config.toml
dataset = "crops of objects in photos (Visual Genome)"
horizontal_flip = true
translate = 0.06
arch = "unet"
upsampling = "nearest_conv"
init = "orthogonal"
Rows from block 2, named by matrix and row number. Rows with one number belong to one channel. Each number is 200 + 40 x the weight over its row's rms, rounded and kept within 0 to 999. All counts start at 0. After the name is the row's rms in percent of the matrix's.
# convs0: first 3x3 conv (model.enc.1.0.convs.0.weight, 128x128x3x3), inputs 64-71, a 3x3 kernel for each
# convs1: second 3x3 conv (model.enc.1.0.convs.1.weight, 128x128x3x3, transposed), outputs 64-71, a 3x3 kernel for each
convs0.70,110,164,152,150,161,122,164,110,95,119,223,179,133,216,169,105,245,240,223,181,110,144,200,173,133,219,232,193,184,125,212,155,183,316,83,130,188,206,118,156,213,150,103,215,191,143,204,160,186,210,173,197,240,190,198,136,130,245,142,153,213,199,203,198,238,204,217,189,212,207,191,207,224
convs0.71,105,219,186,150,282,179,33,219,201,152,204,169,197,204,180,212,168,161,183,184,217,242,173,184,222,167,178,199,213,202,157,198,121,185,191,149,178,178,196,199,166,218,173,184,208,195,188,166,191,181,147,195,191,175,222,182,176,179,178,153,163,224,174,203,195,191,204,191,187,211,205,198,220
convs0.72,093,186,273,285,195,228,194,197,237,193,154,187,194,151,191,198,182,175,160,179,163,157,185,200,210,182,202,203,213,187,132,235,215,123,287,303,221,205,181,158,205,162,174,202,178,186,203,220,220,212,237,222,216,243,210,212,194,164,193,203,200,177,201,204,175,173,166,159,149,85,196,195,149
convs0.73,111,210,188,195,194,168,221,205,217,220,247,192,110,248,191,137,252,236,227,199,177,204,164,128,208,203,127,118,196,217,229,206,213,227,232,213,214,156,211,178,97,123,142,129,151,166,166,199,207,155,177,167,179,177,152,156,238,311,176,210,257,191,162,199,207,152,73,226,217,180,119,194,237
convs0.74,127,196,233,199,171,219,204,202,210,195,301,255,257,259,219,237,242,224,240,190,169,230,210,175,185,178,180,184,110,136,117,138,176,148,122,167,143,212,202,224,208,198,197,241,198,188,229,208,218,207,196,204,224,220,236,184,202,205,200,208,219,204,216,218,215,189,211,190,168,154,238,208,184
convs0.75,096,182,223,267,246,241,196,212,227,216,203,240,224,195,278,288,211,236,210,219,142,206,195,142,183,198,202,211,166,193,219,218,138,149,222,149,208,181,172,166,192,207,213,179,182,192,170,173,168,189,176,185,212,178,210,184,182,158,252,209,185,227,203,183,231,221,207,205,196,227,221,197,257
convs0.76,106,135,139,263,141,156,263,165,203,229,215,166,203,154,122,140,151,138,199,129,214,189,169,232,213,220,296,246,195,167,148,186,205,188,190,207,192,144,143,193,155,103,210,237,133,195,225,197,273,207,184,270,195,158,237,254,251,223,212,188,200,223,199,204,155,118,127,125,117,147,224,200,225
convs0.77,113,179,210,193,161,213,198,182,226,179,249,199,259,255,237,292,169,153,220,114,153,160,200,167,154,161,204,187,207,158,173,127,89,142,180,140,193,189,204,200,181,227,211,204,251,232,187,134,144,172,93,124,216,147,182,157,139,153,187,175,203,269,258,270,257,254,273,191,149,199,135,90,151
convs0.78,107,214,214,119,124,105,85,136,107,123,273,214,168,290,209,179,265,269,260,112,191,269,111,102,177,147,155,211,145,138,173,84,119,189,137,118,164,170,152,160,224,166,130,252,183,174,169,132,178,156,119,163,197,172,202,182,252,278,165,178,215,184,126,158,172,139,125,115,128,136,126,182,221
convs0.79,069,236,223,232,230,237,211,201,215,185,235,224,261,227,230,244,232,224,230,163,145,159,166,167,158,164,162,154,230,250,273,234,243,259,244,260,252,165,138,114,159,155,125,154,145,136,241,248,294,259,278,310,282,303,312,206,215,221,203,221,214,158,167,180,212,204,235,209,195,230,210,225,242
convs0.80,100,168,173,232,185,194,237,215,220,177,286,258,190,212,168,174,190,199,216,176,184,144,229,168,140,293,176,164,170,132,117,169,213,209,200,189,166,150,222,244,182,210,223,218,216,209,194,192,213,187,175,185,168,174,170,196,205,252,207,212,248,207,201,226,206,179,184,165,119,177,203,214,246
convs0.81,104,206,239,253,272,275,292,226,205,209,237,199,224,186,143,172,203,196,213,194,183,195,214,144,227,245,201,256,203,179,214,209,199,219,212,209,241,212,228,199,252,242,215,228,228,193,216,203,229,187,202,216,225,233,236,213,201,171,268,256,177,250,217,171,235,212,232,209,189,202,211,217,225
convs0.82,106,225,256,208,226,270,249,188,168,234,228,201,226,233,210,212,274,262,195,175,198,179,207,189,187,197,278,268,244,183,187,159,170,111,180,143,134,227,207,228,214,222,256,212,203,275,199,193,206,184,150,169,183,163,192,166,180,211,148,122,126,185,207,142,297,256,269,269,222,240,219,143,174
convs0.83,101,184,212,216,160,186,228,224,188,229,215,157,175,195,198,214,161,186,156,193,177,211,201,167,211,254,237,242,262,220,227,284,246,259,207,161,222,199,143,248,241,163,216,287,216,253,255,188,217,267,184,207,248,179,204,190,180,203,178,145,181,200,213,212,225,163,224,203,137,198,197,165,163
convs0.84,103,243,157,156,209,230,147,216,225,186,173,195,278,222,199,274,147,170,227,125,139,230,173,154,229,195,150,229,232,179,157,225,197,129,229,224,191,221,222,252,183,242,246,240,282,246,199,161,129,240,209,165,231,208,184,183,184,199,202,207,204,206,247,234,212,189,167,206,209,165,226,241,205
convs0.85,046,202,248,250,209,225,258,189,223,216,163,161,150,156,163,170,160,151,172,185,150,187,177,133,150,167,146,161,234,233,274,248,245,295,271,293,307,127,139,157,125,131,141,150,132,131,224,239,293,248,254,285,255,284,294,244,268,249,240,270,259,211,253,231,188,188,225,190,201,225,207,259,253
convs0.86,109,131,196,281,163,74,283,194,207,249,276,217,222,226,166,162,207,223,232,141,211,187,109,244,176,247,146,243,160,138,169,173,166,196,192,156,153,168,206,219,210,177,222,242,175,189,196,189,227,175,175,217,176,161,208,203,170,186,210,180,175,185,144,166,202,224,200,180,191,172,196,199,216
convs0.87,100,183,170,212,169,151,145,204,205,178,241,204,161,224,341,233,205,199,184,184,229,150,195,153,193,202,170,177,191,271,262,261,243,301,200,234,303,241,278,278,213,148,193,225,272,253,211,195,203,217,194,212,205,196,214,223,183,203,214,176,221,173,202,170,158,143,199,118,159,166,175,188,201
convs0.88,098,167,168,179,162,109,221,178,146,212,173,167,199,160,161,172,212,206,198,198,208,184,215,196,202,222,146,177,149,159,171,157,162,190,182,201,213,217,212,220,217,173,229,251,210,225,126,162,192,156,179,213,219,221,235,197,190,196,180,196,214,217,237,257,139,160,197,159,164,196,222,209,222
convs0.89,114,180,206,175,192,188,192,162,199,189,174,162,194,229,221,216,248,225,259,177,170,181,204,213,183,254,211,214,206,186,183,228,116,152,176,136,155,154,184,209,188,180,185,217,220,175,216,134,200,219,127,196,255,161,223,227,232,222,202,209,212,223,241,246,232,261,237,149,163,180,50,62,107
convs0.90,107,205,216,215,150,227,188,182,252,194,188,188,185,201,236,232,232,260,244,166,212,163,150,176,182,192,186,224,106,91,72,68,30,32,87,71,122,221,228,218,191,175,229,229,171,231,175,142,154,165,111,126,173,114,139,252,188,162,221,170,169,191,166,166,156,133,148,105,87,126,155,111,141
convs0.91,102,161,217,216,197,221,232,167,189,183,191,218,228,175,215,245,193,202,206,200,190,203,199,198,202,201,185,168,168,221,259,167,142,163,210,261,253,154,130,172,131,119,138,138,121,146,190,243,272,177,217,245,202,226,249,176,162,162,224,210,187,239,235,202,223,228,268,168,193,221,177,177,207
convs1.70,105,208,198,133,209,303,236,206,286,256,253,220,225,252,224,230,197,189,210,186,211,245,221,220,196,233,225,178,161,214,258,104,157,213,57,82,162,179,192,256,251,239,196,229,214,182,219,191,238,232,225,269,240,242,292,203,234,224,213,228,181,164,173,125,255,209,200,301,228,189,243,204,230
convs1.71,115,172,177,241,139,183,167,136,242,237,247,176,199,259,198,191,211,162,201,197,189,201,186,252,249,208,205,210,215,227,226,221,231,234,188,228,218,190,226,162,247,170,241,166,155,197,226,216,210,219,231,226,201,227,213,130,180,149,159,237,214,147,189,169,179,191,207,185,171,221,204,194,204
convs1.72,102,220,196,199,202,212,202,218,276,245,218,278,252,178,250,220,214,224,198,174,176,174,169,198,163,106,144,131,202,144,151,187,130,115,195,171,179,178,254,195,240,360,236,174,281,216,214,215,208,223,219,198,210,210,188,278,270,246,242,238,181,181,147,212,243,224,173,299,331,277,212,267,271
convs1.73,109,196,201,181,199,230,197,198,229,207,233,183,158,239,154,164,238,223,221,230,190,167,209,216,216,180,216,193,211,192,176,190,183,160,206,201,198,264,256,226,265,319,288,209,187,229,186,199,195,191,170,162,224,191,181,216,217,258,190,220,216,186,196,268,250,251,266,252,258,280,262,237,257
convs1.74,110,164,188,171,184,229,229,192,205,230,266,237,128,224,158,134,185,158,104,233,190,184,225,205,233,266,178,212,143,148,118,65,124,69,71,116,90,155,178,237,181,164,196,180,136,126,194,204,212,225,222,234,239,238,250,206,248,203,232,230,203,206,207,207,160,196,201,141,173,177,139,156,148
convs1.75,098,169,94,156,188,165,200,171,229,199,228,238,291,269,225,250,197,174,214,156,155,190,185,173,206,186,226,194,248,227,186,202,272,174,178,303,162,147,223,169,213,197,160,230,210,128,210,229,270,217,233,246,221,232,228,173,224,180,190,225,165,254,236,188,252,253,217,240,202,166,253,241,211
convs1.76,097,226,199,269,218,203,242,253,226,234,160,198,154,207,197,177,167,157,190,173,90,168,197,215,122,233,288,168,237,194,177,204,201,190,197,143,155,219,222,227,250,245,137,171,240,196,195,150,155,174,157,189,173,180,204,177,203,226,197,125,184,161,221,261,268,208,226,211,144,198,168,98,191
convs1.77,103,266,202,203,200,173,159,216,185,218,204,183,212,221,185,238,224,131,200,125,243,68,240,189,187,256,218,172,157,158,173,120,93,86,214,243,221,167,179,195,192,164,200,217,161,185,176,187,232,201,197,223,215,208,213,189,182,187,175,190,154,200,185,142,134,78,121,230,203,193,246,287,237
convs1.78,102,219,207,140,178,200,165,157,160,180,216,184,173,240,218,185,279,181,143,223,234,161,203,234,227,196,174,214,182,184,209,198,204,189,127,157,207,193,163,209,127,229,212,264,236,240,139,131,190,151,147,216,132,145,210,190,203,217,199,242,220,162,190,129,257,303,238,234,322,252,179,262,253
convs1.79,053,277,239,221,272,223,215,266,223,221,220,242,240,210,223,219,241,236,225,247,250,226,228,241,239,236,241,238,206,183,229,189,186,228,181,180,240,251,243,214,245,235,233,229,212,211,218,156,146,245,184,164,237,189,156,221,161,181,208,158,164,225,174,180,188,194,184,158,173,150,138,149,140
convs1.80,094,224,185,179,215,194,193,177,221,210,149,173,186,202,221,189,161,179,138,196,194,155,230,171,135,217,188,97,176,179,192,151,198,171,144,110,128,260,241,229,252,229,214,241,209,260,231,264,280,230,263,258,221,230,227,160,180,182,166,198,210,114,160,265,186,194,199,141,97,159,171,158,202
convs1.81,108,224,142,147,135,94,93,107,102,122,145,209,251,168,250,292,137,233,277,113,128,168,188,181,210,167,190,233,221,210,194,191,190,216,210,211,228,169,181,158,198,205,163,202,230,189,214,202,200,218,211,202,233,230,210,152,168,191,184,161,186,193,177,161,146,195,222,155,188,216,179,195,219
convs1.82,104,208,143,185,185,130,191,186,116,207,187,231,179,210,185,183,211,220,198,125,242,256,227,220,243,231,244,194,161,190,204,184,224,204,187,206,261,239,179,233,217,187,203,268,211,234,133,121,165,136,103,165,189,164,206,181,260,198,204,215,221,155,213,217,240,196,235,181,173,212,187,172,191
convs1.83,096,211,202,201,207,226,215,200,250,272,163,241,167,163,239,189,101,200,133,140,45,204,196,96,231,279,233,258,215,221,231,218,237,204,230,205,190,149,175,208,200,218,213,262,234,192,237,230,248,249,250,244,275,270,271,91,180,173,213,202,277,208,225,228,159,165,210,182,153,172,211,172,197
convs1.84,096,222,192,217,76,115,38,166,209,185,136,179,248,161,182,330,223,185,232,151,260,257,107,228,190,286,194,167,175,175,154,169,125,87,175,195,165,190,227,219,191,206,165,197,197,216,245,227,207,243,201,175,224,201,176,210,248,184,171,221,223,201,182,199,196,201,218,167,196,215,151,148,178
convs1.85,061,175,172,188,178,195,231,187,184,219,213,269,254,143,229,199,259,308,289,259,299,243,231,243,239,229,241,232,194,176,236,207,169,249,188,181,234,258,208,201,284,223,217,269,234,210,109,106,92,145,138,109,131,130,112,220,169,183,215,165,175,261,214,222,169,186,132,153,179,136,145,166,131
convs1.86,106,219,122,145,138,195,147,94,141,218,180,223,228,201,183,207,192,166,174,192,252,226,185,352,153,216,226,166,228,208,215,201,161,162,180,249,209,250,188,233,215,226,166,160,199,193,178,174,231,162,171,259,194,221,260,220,176,200,194,190,251,194,110,196,218,219,198,166,242,224,148,228,208
convs1.87,094,200,164,201,228,230,220,178,141,186,136,234,159,190,278,156,202,251,184,207,214,174,242,208,174,183,177,195,176,202,192,243,256,287,241,243,216,193,283,244,157,186,126,235,231,183,240,217,203,205,176,178,213,204,207,189,217,190,203,191,174,156,216,179,210,178,193,221,234,203,173,203,163
convs1.88,090,220,169,239,191,215,278,281,293,277,254,177,236,188,130,162,136,132,194,123,214,247,200,241,272,207,197,219,159,193,224,194,224,218,195,202,182,201,192,193,174,183,148,234,214,150,138,123,108,144,131,130,136,145,143,202,226,171,183,233,213,148,224,203,262,238,239,238,180,186,228,174,193
convs1.89,105,209,210,260,209,195,214,180,190,195,198,162,214,222,178,215,203,174,225,171,231,250,202,273,205,218,251,161,198,198,158,182,162,159,149,170,165,198,184,153,196,167,163,217,173,220,170,145,189,186,149,199,222,189,245,223,209,155,218,220,196,169,209,192,226,231,157,262,307,229,242,313,256
convs1.90,099,214,236,236,224,151,182,224,244,188,144,174,194,129,188,183,169,159,185,221,193,163,228,208,196,181,173,199,181,191,195,142,137,141,123,132,140,206,189,163,184,184,159,203,242,198,207,214,213,223,213,220,249,242,222,229,207,165,183,221,202,172,188,199,285,266,261,293,299,302,226,213,260
convs1.91,095,219,200,172,224,247,185,240,269,231,158,257,266,100,197,235,197,234,227,142,171,186,137,189,219,158,184,220,231,172,218,175,147,207,128,200,263,192,175,173,222,255,258,190,186,190,213,228,208,211,220,192,213,216,163,126,138,141,190,191,152,225,237,209,228,212,221,209,201,224,202,175,200