From a checkpoint of a small image denoising model: widths [64, 128, 128], 30400 steps.
Rows from block 7, named by matrix and row number. Rows with one number belong to one channel. Each number is 128 + 24 x the weight over its row's rms, rounded and kept within 0 to 255. All counts start at 0. Numbers have three digits each. After the name is the row's rms in percent of the matrix's.
# convs0: first 3x3 conv (model.decb.0.1.convs.0.weight, 128x128x3x3), inputs 84-95, a 3x3 kernel for each
# convs1: second 3x3 conv (model.decb.0.1.convs.1.weight, 128x128x3x3, transposed), outputs 84-95, a 3x3 kernel for each
convs0.68 110:131120130128151155125124125139169094128116067152173108126149113117141187136140123129136112134119109122144118141127095126084074115108113102127125131107067140162127129139136151169159109120148132129108121168119172135125104100176120113135131099144167147126168106108120090058124118120107151160144142124036103131061115162105130118
convs1.68 121:110146180097137211144141113140137144085108111100125133112119102120108096104117124134141122151123105149120129152146159153142162119131150131123116141121100107171176089144169100140160091098120122132134170149145164124122138126139118121149120125140153150135167130103134142130147133104097127124102116110123109122155138118087119146
convs0.69 114:106120118118134141116182151177127085141121140100141142093125093088102130137125097134103123150117141144151101133141094135076069126148106100146181076114128159170159131130116163142124137137146124110081135126141198099171136127109128135114122115128112129146124086083141140102062069097000036094089115113123159138116145133161128120
convs1.69 117:136114185086136222081131149096114164114116167133122125142138125182093116122108138153138082184154081135149143111120078140094083126107102104106162129136116128143150095132117109089085100123127146139111183145126157115109138110144113131162095130129125124142114156142121159127136147182071167168118143149104127089138140113125106120
convs0.70 100:148143124140123130112132138136176168125126136121139121125145115179176144112144100109150117112129115141140145122102131126136169125146126148140102130135116117162156128118115120126130132140144115128124151114107139152106120120148129126127166121101115132137118142133103118122115135148104137140125130127120144153099114129128149144
convs1.70 121:103134121147146161103150104156163140143123133119151135132170134138119164133077107115161164148120142116134164087117129135151155088114122138136145090106066152122135094078105131158154134158140154177150118115129117123124134116113117128123100117120126130121127125122139155118143125161097132127127149149135124134134107109141149144
convs0.71 099:163145139140120119136109126145130126131121113118119122128121133126116127121116111138130126113105114110115129116126126114108124116094109098118141087104129109123123143131133140127122160150142132129130142144135130138129112098101103089095113101103112109123124108108123118117131119128134132135140132136120120126121117120122117115
convs1.71 040:108119109110114105114121113133129142125135169156154161101104094111112098112116110134124141145130140152133118123152135139153148136149132153154171150170173159151143126142134144156150153152142110083088123111112142148136157200174175198181175185166153150153134128150129116134146165157156182182155162172132142126127138127110111117
convs0.72 079:121132133125151150134155151145136131135134140131133133124154146134145156127138169103123134087091102097089100107087084128130122142155155093100113106125128108128117107114116114131129122131136139179183112139157088097105108117114112124124100109110132141143119137137104124129109118116122136130125141131125117114147145131146150139
convs1.72 045:121130104128164132128150121094110106147160148128131121164128147132089101147122118104097122084124124104123117131133119115131106087093081125100084119125091093118096125114145130122105146162122175139139110083120128126158113132099169196167150165132083125084147186143126120100112133122092134120075115101083095084156194133145167133
convs0.73 083:128132133121129132124126128123119123141133136149153144110109113122122122116122144118120122133134136133134139135109112109087092117114107125115120114108114137119126157149137141133132126127129128134125153156147138165153117121130122128129122115121130133124139152140136146137143154143140149139139145137137142147131129132130125129
convs1.73 040:127159105158165102116121085139128153114125140125153150138141106157141089118127114134142148149136125137111100126145129120135130117131109118129125135159141135134124118171148135175137094119119128117114150175153152166150153190170190225190168182152141141148095077103100074116099130150109148157113136128139174153112095110100080124
convs0.74 108:152119121136142131098134131119114137166137114152139113138128139136133151160162154129096084161145113137136121129103154139114177138079148139128091147157133115141109114124110164154141129122135140138120136147121148136101128084111128122117125141122136118134138110118119083100124155122131115119124117155124119085122140133121094093
convs1.74 130:152112122141114094137143128128120116180159097110143097133142163128120165085109125099107163155131163150141112124138138114128140126130121169154147107119147076115117134090083149104097153156123125137132128122093099104127134123106123116118131126127120111138126118164162115123139111131162106081178141139126127125114118110143110118
convs0.75 113:127133117142133105140087096135119158152137127157088098157133168105080136141106114186126155128112100180178155129078099173121118143102110103112132112119131129104127116119131135160126153137138120124113171155152133142163070121130124144157166169163153134153157168128125138119117143125114109121131123151096125150112137176106130166
convs1.75 122:107135102137137153116131112125147101072130101104133133121162131152153133130112119161127161174136108174144121138133153119119148137137150121128110144128136099114118113092114108109144174152176090105113094127131142171150111135104127143157118138145120132118116135127116136140118093129114109144113125131140119126109137139114152119
convs0.76 117:167130139121154147125171125117084112160116135110087102123124115142118197144125112156171139127164134119162157118109110184136132140117078077144125161152144102074104111132169123136156137121158147107130123161141164153136116150127116140128109161133098127142173139122139135118149105118106071092121096145132123126133141123124108111
convs1.76 125:129118116105144172131108064118105171133143157114120131125105121143083097092166108114131120095103084177131119133133131141115131150154155119139135139131124109121101130109183105108158117131146123135084139113086148140090119127109091138131147168115120135134094146157146138167150160135113140164104119134121118113113126162112120140
convs0.77 111:143125128141143135149131135139148131144160123123139076133138146121114145156155169137148128080082061153131138099049082162151142143123096138154132132127110114135140119112091182162112157150106114106104143124122134114089142119126140102105144091094130147156126160158139130144137135146124137172127142140106151149120162163116142137
convs1.77 116:122142117136134151114130122146151117091109148076115135134134140100120127159132105125171130089178146112165180145133152130133157169152143082071104104110124080091091125120122169139113142090105134119107122128121099125107119123119147144108113132103105114135115140117139178163133104108109084110073110130110091128087112174111145185
convs0.78 113:185103118139161138122161119107062133079121132157102212146125115168123052143116113124129155133136136146031125148127109164117088167124113149073110161094152102095206067104131086061088135081099125085112125120111130161186110098128168141157134142156130143134119139155153133200164158127141126125118137090145144127153195119108171167
convs1.78 118:112097112132115100100190109147114161051181133112129126097130138117118115155165082111144162120127166126136153155142105141086125124118131134126123184134151116175162193135134173106154175141161079097081091119120119130151131126111146125121138133122102124110101135127103124115133140142134110153142134139086074069052092092098063114
convs0.79 096:121131113116136115128132110070092112076111144159171188077096088090123101074096074107135115149161130126131118120152183135159176129147154148104103156122095153140155125127102155158126121127113122124085130142102116126103156155143143129118140135123124116094128140132125143151175154141155149124144127092128125110123146139083121125
convs1.79 106:130127108123125113130141122134145139141153138129147157147167147160177176152152167123117100131127099135146112136107110129107125112095126123098103133097090131128123142120123129127107136151137098113116119150154133170179051047070081074106067045080104111106134138128133108092152134120144124106109112089124119151117109113159146155
convs0.80 098:125112121151146109124108046100088069186168125120097126104094126103129147181156152145170133158168120125133154136129138132119115099088119080118145101154153104148125129126101144116100137119114153175138134165154157124103176090127140127122101105115105078100087088121122117134132122104142138126096132134096135095106113086128117115
convs1.80 113:169133107147148136134130120126114099115139115119125131144142164140130153123127154104102100133124113125105106134163161133132155126124131134110127137122107116114106110128112137115100135118126088109127086082089087076079137136124124115119120102093184168150175167175157160159116109117149119118145127117171161142175161143166161163
convs0.81 110:110092170108159157125210077129147139137156146097139161141106115184112126142146134135183127138105114116099100131142127173162064161132080163093118156107142136144180121119124103121071128135088153106145115126115098174098160137091137168114094146039113131094120156119144151112168167162146143130111125134128133121152141134105085122
convs1.81 103:168058110098091128136104117122141113147154124120096055109140124139107138126131113104082107148135108118108109186115124155104149170119145145128090101174105070140119193131132178136149156128145099139114136166136174150136153162129150110128165126136099121106097090091148149130168112127120145120136119123100151082117083118131113140
convs0.82 072:132137136135137141134138161141138134137129120163143137185159168157132141160131123084097100098092092146132136137123071159147123171148140145119139128101105127108114123114108129129110133130137135144143148138119157139113134139132103121117091114114162160147155139130137136135133146134144158149141151137086105146097082122112084091
convs1.82 055:114109130126114129121112119127107115145137135127131118168135117163154130128133114112127126121114110126131121111134120100124128082100111120081136103081106108120153138149174132147157107127145139114128140128152152153139108144140117160150120132117082100125099104116109117122097102135113117116089133114125120099126117100108113099
convs0.83 115:120072118155092121099097117110110121192176168092119145101126128173133120125088112121140140151175136124076098125153159131133174124082121120227127137197140115104089117133071121146115140134099102111139165133188115167114171158153139134152149175161116065150140121188155104136113130105119100065128117136123120128155133112119150139
convs1.83 132:164127160139184110160119088103082091135180139140153177148103143171093125136139086144125131129091107109098097135147126124076083131110110158148144094134128137083104122116074132131114174180114109152122154122141120132166151126159141113135150143126119104131125131143150126135138180158140138124177108151107150114115113146137192181
convs0.84 095:112138120124136130121126117125139123163163133128160122150126104107090080112125111150151141139111116107092102125100100158108124165140130134139140098086114141139154116125096104140123109123113127131132115098104114083105130129126157157124159150102148133175157153164148159131108167162092168176079127152124138146137142137133150144
convs1.84 121:119121122122116126127123132108085107102091105120132153155177159146166145157156145159144146175147133162135138148151146149160144139151132127150177144156177127129132110132157097112137103115119125153141145174157155170135133106113142110104151146136118085104104073084109094116100106132096106132096106122116118150114098112123119097
convs0.85 099:091114104125149134137150129136127160147129134123119103154142148162133162134129147115132130133147153128135157113115121115122112110111087138134136150149150129157169148158170101109124105120137160131159140110137139118165099100075130137118103113111154156128166163125159165133127112097139120102138131116176157183181169188196193208
convs1.85 102:084126131110111123140116126076100118108122142088104108092125146078066115111106128117140150139115115165110121136117118138119122123132137133169167141180167155172128137141162135133157131127119140157132108129122131139142113103066113109082141141119159154133117123128134134160136144165137159175134150169120118085114141111161144094
convs0.86 077:148132138141127128148132134141140142141130133132127129140134127136120132143131139114117110115116113132129136114131105120134124130127139127145137141148130154149131155150153135140140123137140127132139150160158142156138107111123102105120107115120126138143139137134121124121127124120137134128149135133129145148134141138128133121
convs1.86 029:092123093099114079081096083124129121111112139126135107126095096148122101120095106112108126148116123143107098080114119098136119107090115123104115102107115107110097113141150134174146123142136142115126142150163152168151151194189175232204165200163134156137121105132086073107115116124100139134105136129116142128119118107095068083
convs0.87 110:115086114165158119154136106151132148085086124171139104109164114110101135041126133161176171129106078093065118105102147121132188129133156107136104115071104153166179120135171144145173145134147131123163117163161147122117107125131114136128130147142112127084134143100136161106154116118086113142156146134149114122119168175101113149
convs1.87 106:138102126121116134129166093172131114142130122122185143121159164162109098117127119144111095159163128109113123096149120103118090110099109115136126142150145137169151094121134071113130100107130116135126131143111114094125132117103164143096130156131145100080209126052196178144143129145108134151143134109136130103151139118133129140
convs0.88 084:131136135121124132127128126128130127137139137144151150115107116119116123119118141116119123129135128134131136134112120111094103108108114122112118113109116125116123154145134140135140137139142130139122143150140136157159115119122119119120122111112129136125138152142148146138153162146149152145152151144132136141122126134124129131
convs1.88 040:126166111153161117116129103125119141109111149128148135159148096170141112121126123136153160128128137135125124120158138133150131118127106124128128130144143132133127123183145118163138102125114132116109155153144155164138146190170181215195171187143150137156122083112098078114115132149105151168105133124137145149114105111108083127
convs0.89 092:116083069161134117146145107122104119151133130144129106136138165151135190173164152150148105147150125140138166126123110112127100085121111115092126154126119168163146128122141103107128096093127157150173151124135122124128136102074148148137139149161135151112115138117121125138137120146151122148130126165129145168130125148145120119
convs1.89 091:089084103120107113096113125118118118138113101153163114170151177153109140129146115091090099115085106116080103153154181156123142156129137083098128117116100124109097131124139108119157166160163134163146140145156142119132106110102123125113138124116127154149086123122118130152069103126067125132102140149136168116120143120103097091
convs0.90 073:143136145138128141153137147145147144138139135132128134140133126150131142137135145113112117123117125127129130120126106120127120130114122128146135137141130149150142148144145128125130125135140129130132170176142148173133112114132104111129114118125136142147146136147121123131130129133140139136152142145129143148126130139124127121
convs1.90 029:075117097095128096094113082124126130118110120113135107124107100131131107118117106102108119142112097143108079095139114084123115109107117102119118096101105120113098118146153121178148111149135145143136154156155150165161140181177175225197158182163137141141110101093108080104104118119084139137108136116104140141120133114105097102
convs0.91 095:152110108133113111114116123141145162130119148149105093178162164198172150187178124105100122123129123116109086110149150132145134127136127114136144096143175114155135126146142092110113114132128155114144147131131124123123151138131131120097099115095146129121177169146166167158142119130166124137164119137130125123150139119110111110
convs1.91 085:136157153136152146114147149125129143092102151081139145099094095112081093131117113086122152095101144115107124125112127140130127148134132099115158093131168123141136104115127091110142081098119093104085085081054098116108122143124134155140123123105156150138120147174108119141122126113105115100126153158096106099090081078104121135
convs0.92 112:118137098140118130161069147133096087122149103107109094160135102151139140099117142099147088107205152097160167125112085133158087081143107165108133152162146155126165110065101133086139152090151136121098148129125158141180125100110138130140119116138088103137115131126141151130142152127112109133127101149138157111128161124116153135
convs1.92 103:140158156155111128142149158147130161163142159145158165128141157119173135143176126126132141124121146148142142126125139145118152163123136143112101160092106127105099128129143146109171146125150160093116140107115149120120119151122121131112130134121128134107108139093106143109133113137164100131130127118159133131140154112172136117
convs0.93 106:135162135117138131132168144133129125123126109155135150151151125132127155131128108140111129135146137117156115119104130150102111142150124155138096130117114135122140169157088126156174103115144149119116139080083146119097112143106155138118133146135118127138131101090138150139116160159095131077141159111158136134133118107134138119
convs1.93 135:125136101103135141135129120115105143118109097131157119151146137111141184131126108124099116102103090142143127138120075103131105166163118101121129174108105096085120149149165109132155150128062117111104129149132145147116123123105142130123130154139104094105123098090135094093109130115107133119118145124180112090168123126166157156
convs0.94 113:104146116141195161155183128122087132179140141141113157089100131067098157101138144139163149136155099090111095097114105122158114095120087117106192108120126112133129126122180141129094118121106113113148148159160154133103093103115124103135140137152133122137119137106124122126059115147082123163073139163157132136153153139119120106
convs1.94 122:104090066064101090100131093113096112105150125108113134170199131131161124116144116133161152142154115079117126161163119155132143159159161155150133134126128105132149145122128169136119173170176132143140144150158150148126132127125108136143162170133131101113119113124118093126113114123103139146095148121103098110086105151113115130
convs0.95 089:126120120120108113135104117156148145147137133125126133114113108147123129139130124122122125116104110118116116113134110129133127147117130096125130101119124110116101164150152142139134141148147135146147140145147125132129093095094090088094092097099139132136148142134139133139135134124142140143140145156114117123128118128132123117
convs1.95 034:104123085135139089146130121125131147114106147117129135161113082169118086137127137117115141152140149151112108138158132134164132120126103122143134142166156165156139128133125129155133126139130132104111147141122157183140148198176183218169170188143101136121109117124119100131117155122123192166142183175123141150115124134102088127
convs0.96 112:141133143130137134116119146124118126151176142128101123134137140160135120138115094107176143157189138106051132149163132165177129132140111164134115139124118135127184177192133132161130081132149114123142082156172115138140114091109114134148128067114117084117098128150144163172127082083147112091115158133112137141113105114125110155
convs1.96 143:159121141112132140077132094132101126107128161061095194132117147142085126129100125114155127094110122068050105130152137120099124110109088097096140101096051131173119125187177093110115114058115151182146166140144159132156147124107137140123139152114132089121148145131096159119105099127118145122165216111132173157142159158112080151